Weights of a small masked image model.
Model: 13.5M parameters, 32-pixel images, arch vit, norm layernorm, activation gelu, patch size [8, 8], layers 12, width 384.
Data: trained on regions of photos with short descriptions (Visual Genome), 203450 training examples.
Rows from block 7 of a small masked image model, named by matrix and row number. Rows with one number belong to one neuron. Each number is 128 + 24 x the weight over its row's rms, rounded and kept within 0 to 255. All counts start at 0. Numbers have three digits each.
Before each neuron's rows are labels from the 100 images, of 14848, where the neuron reaches its highest value: "strongest on" is what is common among them; "colour at peak" is the nearest of a few named colours to the mean colour under the peak. Only what is clearly more common there than usual is listed. The data: regions of photos with short descriptions (Visual Genome).
# fc1: MLP up (model.blocks.7.mlp.fc1.weight, 768x384), inputs 273-311
# fc2: MLP down (model.blocks.7.mlp.fc2.weight, 384x768, transposed), outputs 273-311

strongest on: text has "man"
colour at peak: grey
fc1.636:122116119135161114120119131130118134129120141148112137067130112112146142160177122123127146158124091125151101116120108
fc2.636:105151119122139141156108081108147136125115110133110135105178134135145145156138136089137107123112159134116151125110153

strongest on: text has "man"
colour at peak: grey
fc1.7:137178092081132121129129145163118157125095124103123128141111161088111130158146120146144128152158154124095155104154145
fc2.7:120114110131143123131113124126147112152124144111094110141144082173111174125142124109121120098151158096109111167146102

strongest on: text has "man"
colour at peak: black
fc1.57:183110137119124137118118111100148131107127081135113079091107107118142134113125107157136102159097159136140132135111109
fc2.57:159132099120087159129139146132114147115141125079138128114092140181111133144135147094118092115116127131139135127118122

strongest on: text has "sky"; text has "blue"
colour at peak: blue; cyan
fc1.522:093119140128153091118169157158129159095072132142147171128113171100157155141100106116122143159162126193115108109103138
fc2.522:157134126137111150124076127110113077149110124106127118145145114135091109080117127149112100110109157085120165147141094

strongest on: text has "man"
colour at peak: black
fc1.697:140082140107133117115127130141123139129125127115140132162144100118102105103098125124082146132149121168128154119160132
fc2.697:124139101124157107131183125144102113137138098119106095115093162145142121086106154116173171148164118130129141095162106

strongest on: text has "sky"; text has "blue"
colour at peak: blue
fc1.752:050119124156104092116160122140119098112097118063164101115178133152138136122138160074116149111147095172158078157123145
fc2.752:146128117101181127156117143087152095125136119110105100109124096113149111128104140153114133157098090135110126123130160

strongest on: text has "man"
colour at peak: grey
fc1.40:137131123110133102101152129156133192119071136147127091072134118129149088123144121119120129149103130123113132100159139
fc2.40:148132127119140106133107096108126136147147177139133094154097147154142085123158134108132062130119103134150159091145146

strongest on: text has "sky"; text has "white"; text has "blue"; text has "clouds"
colour at peak: white
fc1.408:134123138131158105135119148069139083128132133130127129101117093174130122113122144147148160112123152113129147115128147
fc2.408:101138087137066112135111105173108154122147124103173136134116192129122119181103125122101128132144121134174120146107140