Rows from block 3 of a small masked image model, named by matrix and row number. Rows with one number belong to one neuron. Each number is 500 + 40 x the weight over its row's rms, rounded and kept within 0 to 999. All counts start at 0. Numbers have three digits each. After the name is the row's rms in percent of the matrix's.
After each neuron's rows are labels from the 100 images, of 14848, where the neuron reaches its highest value: "strongest on" is what is common among them. Only what is clearly more common there than usual is listed. The data: regions of photos with short descriptions (Visual Genome). In brackets: how many of the 100.
# fc1: MLP up (model.blocks.3.mlp.fc1.weight, 768x384), inputs 256-383
# fc2: MLP down (model.blocks.3.mlp.fc2.weight, 384x768, transposed), outputs 256-383

fc1.88 127:466457496543530579530470466498510549426446601514501470534500479533488521479485561505486440460510491542416471471523521425500496514437475548505523467525557528576522482484475503542550487471537509485468444534491506499521453473493472546463453481489532522479459521472534475520430503497536451570527485481438410554494514489518470450474500496501480575496496473524450479410535516538491541539522
fc2.88 122:465536486481453503457551543538416569484506508421435581467528447491407511467486405449485449501465474589488482494471335496495455490420523463488464470461502404482515546467455537491527500485554510519525540521512433533528497550477462458487482509487496535490507524516495516503504517503520515456443460411496543504522524441493493490488532461503482445486566551516515497476474509516513519517549
strongest on: text has "sign" (27)

fc1.18 078:479444542487466496479514449502614507542563508530449437533448409467454517439577507534437530541454447488457534543560542513507456528487474502580539487494513488571506493520555492406487527547508436449429488513531457464450561528493480391501534492477401476562480468498577486529532476495470543519501506491504509558555481540473503541437566524498477509488541505555557482486467571480594505519512
fc2.18 090:492609461539531470519477549485457495480455537453513556498508531465475481447457513572471458518515445453523503504468518496469496501589472453536498533470494549570522492508524503477506489464537512410507536435539539485525522513532393508498491505519478529438502457481370482498515502664528453478457508516489519528438451457535494541483587457490554492470445539580530489487524580474510481561574
strongest on: text has "green" (31)

fc1.449 123:502529463567485536584546443476511460470526502454456482494484548493524524547454510520496421515510429423521520499396509500478465576465501507489564569516474421477493469469493450545493466556423506531549510473481526488398491482464498554505543482533569491568463489492510446471486485508413474508475521499458475569519463529438515492527610491525472512531458459478446496538505469470493472435539
fc2.449 075:461530477484453478469470507543435527534506494504560512501502560524502457482522430472552456509496509531459504506585478448475563514467521533566468510535530493547520473463501502520532447488563551501529488486500491473627530473440518563490494500434388558453557412502534544524519475502489473542538473511527538491543444472537466535496513548508504434457485514498532484523469506536467517566548
strongest on: text has "white" (29); text has "sky" (26)

fc1.608 081:554495490573536564495465486556468540493536605389508454501523401562447536520483425482545516509563459469527490471468525463447488452475476542553519550507490431537425518515506526475513492414544498487485472487529477439477513492527473490466489495524483511503524525503473572496430454536525434527549515426481549551497477510546560495473419497502455551491489539471497557454511494480468471511489
fc2.608 085:462545560485504480451477582503492521513517460485480543523458479507499509429441465467517527455517513486520487436490509487515496511511481514477501546506530547523473501496516530489500555501452542444417479422457525518505504494535464526493456472488496552507504511509464512519452491529520506526483461560531616572607398518493468442371420552497485524488469466527498553531531504511482549532501
strongest on: text has "sign" (30)

fc1.304 112:490487532530492579493486548539508509533525597510506442528467484485431436505481543514542450520519504459488553506492468505453500445514599478471460483454515398469445508492483500481490490447470532544424491487488500524495493540533498517451445571516510501533491520502504446482441421509509469472491434518508441583482531480522501418498486473503545508527496546475499568472487520557482522506443
fc2.304 115:542496486531500542451546506531492486512603521464457494503473525598525423468501550520487491502479535517482553428530423475510446440463509551535451574524488502478446380514467516489476470481541458365531497518545528490480461544495416454515468498521486453556563513444478483454450502498487524508481546547413452529506481484542489477571513503497474430476519545529431545489460601543503482512522
strongest on: text has "sign" (51); text has "red" (33); text has "white" (32)

fc1.679 085:452494512477519553485582444449520457506553512496453459398586499513536513467487481492542550502478551490459502531535545506489492469500515457501548466444483605481503455533491492515516531548437540543490479509514426465487569535542526479469468477414451526456540489539380512486460527457501495518507535421524438485534476480512457489535553475495509530538473544533458550516505491495519501433502
fc2.679 088:553540508515566534494520538556481434474445483465495437495470526465426469462469513571469543487548522500479529467536526468521523487517524494541502492636464489551453555493477499502482426456427524490524478532507532478520562504554452496524463525585543517506478538524497476499423482490460486513479545557498519533494531472578502497559464438532512497439517531523573561491551543470476497487555
strongest on: text has "white" (32)

fc1.205 082:510496484453408475500516530474546506515573539451461515441513488472583479533472535482464541494508506518481542546496496491491538516532573450502458422535517441506452537480535474469459500492520571434553513560472454554510534448487471398425561482576470516465501519470575515419439501474501580554524480500505465496477498468510499482532533555514548547496512470493487583428488514476476525465470
fc2.205 089:451506496489499499473503632496465532565467494489496485458495460543531534522471511561527508513433538503567508454545541531460569500504556519470455431487518546487482527478501501511534499506458456514522484518432507523483548435522534445453539446544490484565475471545591474493457461566564467469454461459502514481508537451453536505562500472449446442422518495547473492406500444462477478500506
strongest on: text has "sign" (26)

fc1.305 144:483521468494488429445534535526479479498473435565546570511467511581523587545514492561512577462440475495526599490471543535501587489503413467530465507441537448510434497480488401529458463491481495485479501510405515490482521485490523462537499542568544519507464496506558529445521451490485451532544490498507513498424439470483440551532508498548439532412544493458584525537576507485451422500503
fc2.305 121:462515497495563533473534477484513481536456501564542503492513473536558474516504459518447567515508478496532509517510438480577475459618506519468401462497499454458497476477453454465522498498521480522561544463505569528537392537532602487544502537496448487512439484472525502533545548493591520488491498578541572516476455518488511512476475490495519484478530501501504515503531453494444508547445
strongest on: text has "man" (31)

fc1.95 100:496489418483496585498508528561544503489479446513481497463453504511514410446524469473532500511518503496543446525454510502464444484549435506503485574495526469501508499491517541518436483512515472588508461500566478502516522526477487504505508492512513464441507491501418553521460459515528577500480553539493513423467504506518535541537479513500458446489436524423530400500517493497553478486509
fc2.95 106:468453462475511520471491506514468493512542563504456508559549462533454516483543569479538486516506564480557484570537580505494488476575517473484536530524453488525454529526474451526513492525502518510525513546522484534517466527534509507487562601543478468445463479517498431478441524530467482467493568496501531518463523459512436494516535539502480502486573467453478532468603475513549492529474
strongest on: text has "man" (27)

fc1.607 088:514469433538446533468489533494477524484518521465595442572483493462520535446538521418501479366559522471499542456521507506518494534482427460529401493541514458481494547538434476577467474422494492440437495511505527530500481530563465582549614465470482536486545516507520509485420482538537496480461555468456498533448503483511511477499441523465512454520441560481528454470430435442494512487534
fc2.607 093:440512555519539542502545514463470503510517482596485549369488492526478455462482482525479451523496540501472503513511408490468555523515516546467570456552483536529502501536469475534536473504437480524534535465511443448470490563520517496437477452518492489500492610568473535563500525474477525493474497545538588501542469504541544452518492480501462559576479343527466523452487501501494422524486
strongest on: text has "sign" (33); text has "red" (29)

fc1.569 157:480515503532548474535421491494502448539444489509453483478533537485439516555446458550555414503465454522550568487467518465506630479535449454486499437538536558414506502514554476504503494523472476504470545467461479480447525524536521504536481443505476459510464506486492468481577407513495480548476488541482478551496493513587444467439503476469490497544543488497498530448543477464399511481495
fc2.569 148:513520460486467530544439425483457507579480455572567432480494469500472483514428472491503538529488509468527580513461516453471494461547468452546545496556547497420460535562496504477522509531509502445496585445455464509508429480530485495503503534560452509449456488516483453495513480555538457534534616495533497568589513461526517487442484458490536500508496410504510511508567467539466516549532
strongest on: text has "elephant" (31)

fc1.50 154:560519421458581434475468474561510517492546516507494577503441473498473531512410530500528490455588513483458516530483536552486506542486487494539469483578445536502482476524490508499517561471568481508501536527557474509509472522501479541494527452531505507506479581506511500543565540515534508438535445553477441464499541505414424545461465488493475453461507542557519473457436505519551511544512
fc2.50 128:452505446432564431534482478484531515506422498551454560573468569490465494487497471527430477499495431490482579440535494503429468511436508483518444488517446488484553534472513489487496408541553476425468527474510477450545511514537458552500476514509494565523460501460497414559538570555518474519478492431500498434559495507497382528445487462535485498472602541527550477514478517523502492539511
strongest on: text has "pizza" (26)

fc1.534 143:550544544516487460531581465514513491456517451500572483545477489567500546537523524451453507515483523498518547546582536496483506471519398516551493482469515469501471450530437439566442501417431493501483533525429487545541507491567512481493493525553511462551505469452557585506557467519549476471534474512529502569507464444459515498502557457547435501468563509497508390555518430498458460525472
fc2.534 127:473511520472525563442540504537540527466441460565535513450570486570497509418501497570444517494536501503511504519491453535487494561476466500483452471455517470477538488478448508493489482516444527456487507421489545405518428536507463416486499561554522504565392486511566496494517565469504515550562462513513553493459510523437443473526495548489542492505564499461436517596494413486477493526492
strongest on: text has "man" (31)

fc1.419 116:449480426472487538498537465573508449469471486511500532503494521501506490481490496430475524466571514515501487515568527494484489461437508495524422517462415542495482472443465503574478508472436478478542487471470459444493513434435554470500492491500491514440517480485539565557544442413510442529496468490511507524436468471467499512546513521580493565464552463520458499522552499489467529518483
fc2.419 132:541498457471520528493511491427505487456512532569503513530527476471509536491400564495553424558553447495482513563490452513523531446526520470485517449437553494468458414581467523485493510507560493549530466577546465571442437508446472552521495442557550488505443561495473478523483519449506525530501467544599504500441506576547538554459498498543459419508469542465509488477501480519484541506493
strongest on: text has "blue" (26)

fc1.297 173:497452483584557577508496523500464444579514398480518470422507487472471511502571515544529501491512548617467570476507515497564590514538463549475529478453546510491571489547486518517482479454584500502537465507440478499495474524593559540471501538576471437489452519535442499492484487461530449456423472563476479488487548482544573445503538449567501507546489508502552507466522493508502551544498
fc2.297 163:483498499604482511478478526387510458562520461464458520546489506527417565480529475552551547500462469522464485485555497457486490454516486592525464465491519509553514506468444513485492490527566493559535504523532512578520451436554498497475450529514444457515432580503490480466498489438544480471485555544506548532534494527521430482502570512585533523555494539466439538404513535530579491530488
strongest on: text has "man" (25)

fc1.558 123:490529527516539521487443477497585518550511483493492482485495463467534531528500435556490449505521537519483595479564478456446546524482462531439505415605482494562490521505509419483447563463453472481366529513500427507518492489525455486543511505493565495536492525504488489511454485484520471477538500467463476510531547586524493504475489548446517475463454521504442456495473526565582480469433
fc2.558 109:475513470529471435493460483545519544545443500510523515483487555506500515530520410537519533463486499551495549492456499540486546426457517488524519543467585507511563461514511515486502535471522468525513519486545436584614557494460521532504447571546485523491456484509533420474484511543416490544471438412465447405503408454491532557462515469446527434525445507587526528510475433543570479516553
strongest on: text has "green" (25)

fc1.436 098:527465506539560516521467516394565555532494468483511484470527474549528463503511445447467504574501474509523506521556443533436508474497517435506469526464449440542444512479468541496520464437494485478482569489412503476561462469537469476431468465498452504563600469428495527517457447549429514461500499532425504516549524455497540497525552442460489572552474532492432494472573552488503567515520
fc2.436 103:500490405533524513457585506547494464499515566398463500453527487537443533474490542505528478459475502410565536492524505537500445577524512543478474493551521501529502556511629499516533446549525491552519450518478501448501541589549477486485514449491557495518528510521447435512482501533501496556501490422459536481497547474503500480527510477454533547495501496500525481495495546548516501523492
strongest on: text has "sign" (34)

fc1.444 090:504490520516522525550606507518537530542544499477456426487460441456522522450538502523551471509485428523489514549471546524427498472514521497470545476472454445461473471555577546533531542531527471486424542578427496491500579520519530486501534444476444464487453495461504530435435458519557572507506497508541518513520547405500493550419479574463423525490509531584467526495469454464498461481446
fc2.444 098:555437495439549544528497531547581515468524512500497433540468489447504501478499501480495482474481510462467532524491465498486398431502483476496442486544518474513568513515417515527487484481499463500542548463491489485449569538469509494484484439556520437428530576498498555486481559476431445486462553591528532474471526519512481534556467513513485550461490501466512567467550542509464484483549
strongest on: text has "white" (33)

fc1.390 083:526449524462563473454487537543460553484515513467490530428553470506488393552519568447562562459446508489440480471527464497534434493417517505481522492426556518509489413489481510441466383593533434511509495422471529402527492498506480494455501396511522439549544540451547554491501533500522469520497516507485524521490466508473535500494499516541534560488465498521495518472486463519558553560490
fc2.390 090:538482509476469560443520545482534492511480523528514530519586472481427510537532529543486443599533499471459496535496512475555484465505547537463440492541456468504468481445476504466530569526408460446473514533448531483559538482477487497531578565499466562546417485497570447420535453528464479526626611527524523528470517484512566492460567488522533427465522517592492496503513516472468523517492
strongest on: text has "wall" (27)

fc1.742 117:466475524490530478550525554480456481511491478535432494532575500505482524507507488554526479483489530624492526488527481518487521531575468527529547459424533521507487468535423519446484482505481484493509461583455505501557551539512493478461530581545515487524490547441505438455466527564540490521453554529476442490457553534513537501496428544458553470617568481490413498513517449525529496463518
fc2.742 116:458496527537503574514547525491457475455495408481526572447545504520506559469553493524427523459559549521500449426579416485498498544479480619447505510471520463522509466494461480467426466510457516518517489650453517527490474417552531481491498545445538565530479498389532497443552620455446545452542470556486464473503451504527502588477506527498517540478542486487552489523522510466480534504459
strongest on: text has "man" (28)

fc1.369 129:462483528475522497498503475407556520504480536457541531482505487465518442543565546517505505510474467495452557496508451516560422564529503455504507550552456473568476459555440506500490511514559450466501516490558472515526463559468533505484466557525480499549544503425468493467550522468490432568529427507496492516491471453498526470516535492522513504460454553536471525488429466506528516548499
fc2.369 124:563541463490487531520505503486501562497487457529546538479537502478429477428464456537566520499537561507456530516569553520479515489449564406501472497482475492497518556496467424539485538492562528430424519489435496464619473499513464433491536483505503492484521571505505456530426535447433500553511572481503484552476492545493497397516522483492527513523509475466460487457524541474551505569490
strongest on: text has "sign" (26)

fc1.347 079:458480475456458463427417489465514485518519532502433474558459473508516474542434485486490439522429434445517557418521511415460466478586508441503530507510541408533518502508426536436550587547526547482445557603545517517497518551531479469609476453448536572519504480459504512511511484508533522514513476591554517482478497481441484461495481511427527526555471492574506497490465500473519461482572
fc2.347 083:407526499511518489535503500479529461455453549511548533491527454453500508442433478496478466501551506552387504487526534458421582462380492505561478496486538543550497555601524467507496469456547498553506509473560561516475440504468486473511487469494507502473512500509561512474491471471486501469463463500477576518538523519502512520494483447536503516470511456426571497547438470461541481521562
strongest on: text has "pizza" (27)