Weights of a small masked image model: norm layernorm, 203450 training examples.
Rows from block 7, named by matrix and row number. Rows with one number belong to one neuron. Each number is 128 + 32 x the weight over its row's rms, rounded and kept within 0 to 255. All counts start at 0. Numbers have three digits each. After the name is the row's rms in percent of the matrix's.
# fc1: MLP up (model.blocks.7.mlp.fc1.weight, 768x384), inputs 312-350
# fc2: MLP down (model.blocks.7.mlp.fc2.weight, 384x768, transposed), outputs 312-350
fc1.168 083:126142129113107073140133094153055183160145163120110156049121108111067164156125092117157126114070172130134066159145131
fc2.168 084:129100139180106149105111167119160096174099159077142135178112068140208091139119147133079132133147114076156189126132100
fc1.169 092:100115157166094101141161173154123061085148168062078166120106111160111119115103120132125096092071071127133189045096138
fc2.169 089:153103142158152185150125164113188078095129144093153130160100177129133132104133087081123177157133153134110120199127061
fc1.170 113:109120151101158143085215085155103129183138101166204103112141122127158127114068145147113137180165113181184126088162157
fc2.170 114:180136159149086159153109146081140156037153176157096097129122130126072080172135155137120066125079149187161079096150122
fc1.171 095:091132156133106166147098077091075144145187153087105079171166139107125113171125157144135124123140072078119108191197142
fc2.171 105:126171122145175105092135131098141111119104118152131056108172086125114158101087141140116140179122114102139107116136095
fc1.172 135:118067036114109122118101094142177149138132153163163133126162104117126070130163137113123127169089175151089117173119151
fc2.172 121:208161146121133096144117133159119140130094135127163097143174119165108194140107081153096121117162085108133173109112101
fc1.173 118:167096131153091124184149096120078132113120160118114117140152154140116035095127157162092080123143169146161154129156089
fc2.173 108:064188114117117151077136155106075115120096142163204145122105147133116236132163066180081133076160156086124131123128120
fc1.174 098:088160112110175128099131108117110065166161160151205160172100110061111115137098158143160150146090061115118070095120099
fc2.174 092:151073134136136127163141140183183126132111108115094116117139113124216137117093142157120116082154208114105173132173158
fc1.175 103:156102167094123138156111098117100150105099092054119110100123129139104137143187147109165111157144137105044102083090103
fc2.175 106:147117145100107150159126151112145108109155123133112154113167141178130187128094088051146152160155134146111124151133144
fc1.176 121:198154139110141072093144073061085110107113166147133143124137192214075110114155132149124120126112159087110153144111135
fc2.176 103:057132091169130140143161143184119139129101133167162080103116188151097116174173143104094082120155104212104182140164127
fc1.177 084:182175151100115115099096128145086198125132147155114149177094149158183092124157144130130141099095071103147095132178092
fc2.177 095:134100080179166130110108112148096106118078111147160095091109137148109146134032089157123100129127139052204133071097134
fc1.178 093:108124159090148171090056148141138099160111098127145129154155135123159117084168182115166114125123157140138141103159143
fc2.178 093:189160103209134052133150122088210118111146132108094171160172152181149075131130114096084143137139161104151162138062083
fc1.179 106:149096126148134170153137093176146122173173145160078164176154112137188094173140125097072175075181173171069183144142120
fc2.179 098:122170074109193110103151162122185094074148146140131069092105154110139144110146154172137107211116082131164084146114169
fc1.180 105:124154120118158119174091154178096104130217102119135102140132113141146134073088182118097105137136121180156143158124143
fc2.180 102:177126141107136084161146123154147166118090190123127155105123149153147149158109073136194128133105118122175062083099151
fc1.181 098:087116144159101135080138155106129101099167183118159099147079084170145161075118177107193072139084129079130113153075145
fc2.181 110:111131106067185158125105137127094091105164142175116095147122095144158156143144175114086120153208130140116106137118177
fc1.182 098:145135129110163101148137120131147118159158128174086167125128090163084074067125120178136074093064128124081115153161119
fc2.182 098:070138138081112157134114159098158106114102117158172123124116137060120100106124159134135136116114123135163121093109173
fc1.183 087:130100145106125151063163146019087169144118119146114131138120065119185219093128133111165085088073148146100128121112143
fc2.183 090:154097163094124181111112120112100179117134172073144144127131106156137110103150110057136172169112126105111131161135105
fc1.184 089:096072133137094089159171102146101125083132132167127114066174101100101121140114096075062115148103135196087119107197148
fc2.184 097:074126170140161117101056116084129125178137162140104116104124167139140170124081139143098134135115155090112158091177148
fc1.185 101:151113145143154177107117152123143160123145129145123141038081119135151116178112103143131102121149117147114091128143103
fc2.185 114:109199133113096115116142118099181115080122141151158100121130148096116115163111151132079071120195168076159149073128151
fc1.186 091:107141134115146172114147138113116149200136114095176119185170140094196133137183056134125088113125123118104077094123058
fc2.186 094:151071100106120043165165102126105073110089138135140075124100180170094115109110165166107155127157116159147109157129156
fc1.187 105:129103174117149109177130222158212135155140148175123177139127166035162124090163139143134115108124202131138135130113085
fc2.187 088:123135076119128096140054078158057131110099091111126069140149148183118119159134087090113155126146126107151135142176114
fc1.188 094:145091171094149111133190121094132156070085128134126138113107198066091106131121145159164175099151069129113131125054127
fc2.188 095:132153109203154163086095177161146137126123190080138125123161068148179060121121125119103120151081115097148180116136123
fc1.189 115:119145097132191128176092160130136151094125104110090086182104095160105101130124065155098116141095130182152144123121158
fc2.189 102:144094177138079143101180101133098143097163153116166187101154167089119120168115136085149136072164122123101146076118088
fc1.190 109:147087094112063148126174132128126140136193155139120166164154112170090138177130119097174214112126101105106136165131157
fc2.190 131:119136112136118140099197141103125130126090105120135122100138162149124127187167170162097087094132117139131133148113106
fc1.191 116:124107188141106176155080096161152148117105099134083130112185106148104154135077122095134146109115113133161131156131106
fc2.191 107:141076124105110083141067124102190154134100160107124077072121099165154139159129146126097130124131118099072212102126101
fc1.192 097:080081100130124218120173148107148073141126101100074115146141060138151148160099120047129119143160105127109195109156138
fc2.192 101:097138155122160166106126029226121165107149149144138137128143101101168181143067136146141099165130129127126102153139110
fc1.193 088:101135153140138131182107175174100094114117184064088061118111159112111074094137121038126129121131128209089125116084154
fc2.193 090:135134109093150096179048090154127189121098200173143109106136146114136134107191172131130118156183133158110127163128179
fc1.194 073:151055066129082121117148133130136155122077144171123018133126152111165026141168136110154122133113134100093134101143106
fc2.194 085:100124115125129174133094125125112151082134153182148133110198115165180112140094108136060129136082186114140101093135155
fc1.195 094:097130161135074135103084081116146077142084078189076138160054121168123129071079127128143152138090156162085158159096137
fc2.195 095:117137096173121100110151118072078098155135115101119144128086108138132077109083157104118147118141128132153090154118063
fc1.196 119:154085097150136174155135136130121132167202071138143143137113107129101104137149113121123147145168142094125082087157095
fc2.196 118:176152149161104126133138122157143160109142139150122148159109128128111144078162144125132138129145162136108127159109102
fc1.197 113:123117126119116128088133137160081150120162153141173115185116139139133133070170166101125136061150117157061078159101197
fc2.197 111:142095110154114165106127056141165094108147136133119168064122126091064148152098111123151138120150173115179140145097083
fc1.198 090:142091082164103137142111083143107123160113156135113140152185166102136118166135121166151112173134080130165189123143078
fc2.198 098:091087151096134149116191135114114121216159093116122090183108144109157090131104136105097099087167178135153103121127150
fc1.199 097:164137101086100155176148124122107148154137139140157170101129135175125163124093156133068152126140109101108128127148164
fc2.199 098:080155142220147168103124175124138160126144134115131089132133153119134078117115136077154113216128187130153091126077138
fc1.200 109:144079160122142139120094098138090081151092145125125105164118123165165125115129079184111072151171093136119107138146146
fc2.200 113:126112123121054206174116104109141160100159120167156167125080155087144176163167165132154116096184143157103112080104176
fc1.201 115:118147166105043109127137147129163107139167126162161086101170158155149114098077109140147143076130092076120136143153189
fc2.201 111:157127102181118217149149135167101113116135114145078127147118123124075148109134115178156101128073148129187121102140118
fc1.202 140:107135109154087132116103165125130078066185110205111134098116130092160172157199098119058151138136091111122098155062121
fc2.202 145:054139118131137163134156153079114137126163142135157118144081155075127157130189139076091126109063187107153113133104098
fc1.203 105:134178176158171137123127169163142165076114109181129117129126093113128097145218126130105153125143148117142255063141164
fc2.203 095:144110108132133144092162137111179142172134113105108133107156179127103184139097128128175124112127111143118000190162106
fc1.204 084:093190106106153113132191151145084108181151163116132096116132096156101097082148146143147151133134107107075119158091175
fc2.204 085:161118125107077097094195096113154134133080102113106146079113097143127097155161103116198129173148118212167123168163101
fc1.205 095:095117171157075194114147137141150146110128161141103099106149182142118160078109126141158118083125146175150085115131107
fc2.205 101:064121134147103144154087128119057129116176160130123176173141157085177170135127139063118125084107118068061171081130158
fc1.206 092:120136097103087073120186110126102167158114104151149140132104109085130113161109152157090152130115086116175145111115116
fc2.206 096:139162131199096204193184163113110044126196088139154084118131084140087109137064157111134139129087141151152140177221163
fc1.207 115:119149114112212128092159088165209124086144229169184182107134089162157121129125135100178132152040171135123075125138148
fc2.207 112:175110125175112083126104179141064126131145114093204152144092135089144105112079145132149142133230108140119099119172105
fc1.208 132:081137074096092166132144186147088163112199089196144100122134109186133110111146149161196102138064148133158122061146114
fc2.208 125:091217131148104128141132161115099115149110161161109102167219132117117076136153112135159145170099203136103127100160109
fc1.209 094:168116116053136134159140146134089113118126116053123100154121133162148060181125113132100151099113137122116153141121177
fc2.209 092:079103108145130160116125131142092141114080146114127120134101143125093168093132175099134088181141162131142096124169138
fc1.210 103:110117141084152076120167076084105083133152130151144101146118132140170140155106174149177162140146113172097179175133105
fc2.210 096:103117134120148183123117035127107116175143136105116108081174174117102152076112133067130127123095128137131108158078106
fc1.211 109:137107084133172056149129113168148163147151099117181112219158110133155160151091149053171148148146068105145086126133144
fc2.211 117:112134190144159136114147144125091091109117136119130144128146043132129169149179131214133128145066137175113163143093173
fc1.212 098:193108111149143164190063111162112124089165106127201094170109151129058106083148164127107140090134147122082119147113125
fc2.212 088:108131136127158086098167189132109103232136103150134151122172132145168114118186104128136085159118090197137137079109119
fc1.213 113:088138147099146145167119090140124111136164094104156135138080099172133071121074134128146093129136121175080153133183133
fc2.213 106:117104117100123084105100112084118111130118100159093133167155124096107178119162079105156137098154065115176138128104112
fc1.214 086:102122117071109162160171128131191164157138136144121114188130133170133133131100129155130096124073128101192122098123144
fc2.214 093:163109079110143131141172135114102117084128131157179095086143108080132122106093139095103135122130133158155152121149157
fc1.215 097:158151137070111166062148106170141184138122098108108138135104151077134167096045128161140042131103111182102147132173102
fc2.215 093:125113119116146036216082069097152111093152098102139087150176037174142097147124120134085145101103136091160129093120174
fc1.216 088:114128148139159110095087109106147086133153179108080162110093136108141141138126167149175147128142061184099071126135116
fc2.216 097:154106086122110104202161081139091154084149075135162114138127095170092077120048202134107116143125161080162155197135142
fc1.217 084:091164137080107143140134124105061139114111175136155096119061153160096115157112116092108068168146135111166134148161092
fc2.217 090:114156103119157136127164142100184147190123101122066147092003160113093103030123160127151100153151144080075167119092093
fc1.218 122:168143115143124163112179139167147107088137121184155095121161106068116190093150186129119141127079077141154157112092095
fc2.218 093:100148102065150109135044144089151136171118126136128164112121123138143078159122057122110122117218188157079066142146159
fc1.219 116:060119178163142090162107123185124157145136111152081111124082138148140119099098126114147117117154180096143161131177142
fc2.219 124:079112180161129137120162125116111137108097168167170115061105124118115147117141119108141135144159163151161134088178069
fc1.220 117:149162133112153102092155129108157136166159197183127129149166110143109091130142121143157130135144169159083125123134132
fc2.220 117:159125097040129157116133121136157059092134119106145097155168078142103138152124105172102157159112121113099129070099132
fc1.221 119:113113149112161130139053124148128106094130067110156123162113115116132142144108101082080198086164101165072098135158103
fc2.221 128:103138137136118144126113105133160106131175042150132143131073145115105149092175119143125136150171115120123091132059117
fc1.222 101:130139110163102142132101188134162110199136184078127090085120090146134183118090156095135167158151104111163069154094146
fc2.222 095:130132135095147106140075142168087144093152118171085142173121202142173116134136130171126099112163098165119196106143111
fc1.223 076:148086093122143121096055105151109091102153141135160172120105139125160148157115130103122177125151182173138084144114174
fc2.223 078:095156115115094098107183133151134174108118132121089148082128207131081136124127098113146141141117081129153155068109054
fc1.224 077:122113143063057195111129132174081117125147110117115182140141174125060088124089158120163092156064152084097125146121079
fc2.224 082:117133143101139120183126102137058120142117084125146117088143193122143079156173103121121121144064070145115145164132095
fc1.225 090:157141166149100116139180204116159137163146203154114172166193212088088177120144107159159189103140102168169137095155178
fc2.225 084:127120137113176122105066053165064115105094078134164088083114117123137118173096160114094032116093112144145161115131063
fc1.226 113:178071129104161151145157120165079182135099082110138112110145120135136000122139159109117153129086139102116103117083121
fc2.226 111:122132110173152146108127060122104143094083097127106087093100122155108188184141087136111182175096112117165121114185132
fc1.227 101:130125092069107111123110132141150148124127154188079076147093108114161149195113114151066147128145109131127114157163131
fc2.227 094:124119148150142147145176115130127134102089127045167122127144139106088102125202127182135142190140173110096185100149149
fc1.228 084:134132112101138077134097139096173135134169143170092131130155122169119210129130105072092150121095107147154134105120109
fc2.228 083:127174141136139128138142140157098102134103075141076147110143128106167052119126187188135096105152131117125136117151099
fc1.229 119:130133042137101127101092097132152166126119082099142170097116075108096078113126155098123137113120118191156149086160117
fc2.229 118:119176168145116093134159111120077148048070165083116123191155097127126123124111160126133144090117105162145174095174139
fc1.230 101:134133177127129092166163136115125087090114203078125172090087090133120149128095155112142112098127146121090163094091093
fc2.230 100:126135128128170116050134127088098123172201103137106124099100048131144059175156139163201168132090133111167108103118152
fc1.231 081:177147144147127091138176133143055174137166156096050083142084111140133117134122151044102037193122106176120134127147151
fc2.231 083:158056098134141163081100119109158099106108098163110126136086173129137159144137153123161152093135070081198135133100115
fc1.232 095:097068139118163088107092154110135116111133160163115143142160150132160091089138117086162153134130117108122090214131094
fc2.232 096:165150106081107207154135145111158145131111121093150120098088101118145188148090152142075070113158163141128152076123128
fc1.233 081:193112078087113103087128136154122108141157118158093092088158099140140142105065133075106094106120155071144107115057195
fc2.233 082:199140096130155112075116126092118127196131124138175130133068141172105122199105177176130142073133138115097167113084127
fc1.234 084:154156081156071132134131138129132109092139088149111063085136132151124169072146176109165168177159121166111180109091149
fc2.234 085:145100033144188091106096130181179156140146090138129138170129130153108087120121098140101106134084111125128118134113090
fc1.235 125:124139150123136143114155154098145043131159118113155101132132121092135112137135098124082160095176209094176120133091165
fc2.235 093:159137160072151151161120150102067186207166148158102135154171141123193108114076162109169080159084085119129150081207122
fc1.236 141:145123090119128126143121123057112187099074154144192094093147160122103144147132090135137162157150149175089146149089149
fc2.236 138:164140151103179139088108094071122157130162093116092142108127110131088127035082118129191144191117160114130127105128106
fc1.237 077:141136202139125184165155146142095153151147125153169107102131180159114146109106136146116086126106135111140157087064109
fc2.237 077:137110131128137113084116185086080117118188133097128118093104106068119202155121124126090127138173149152061151115145191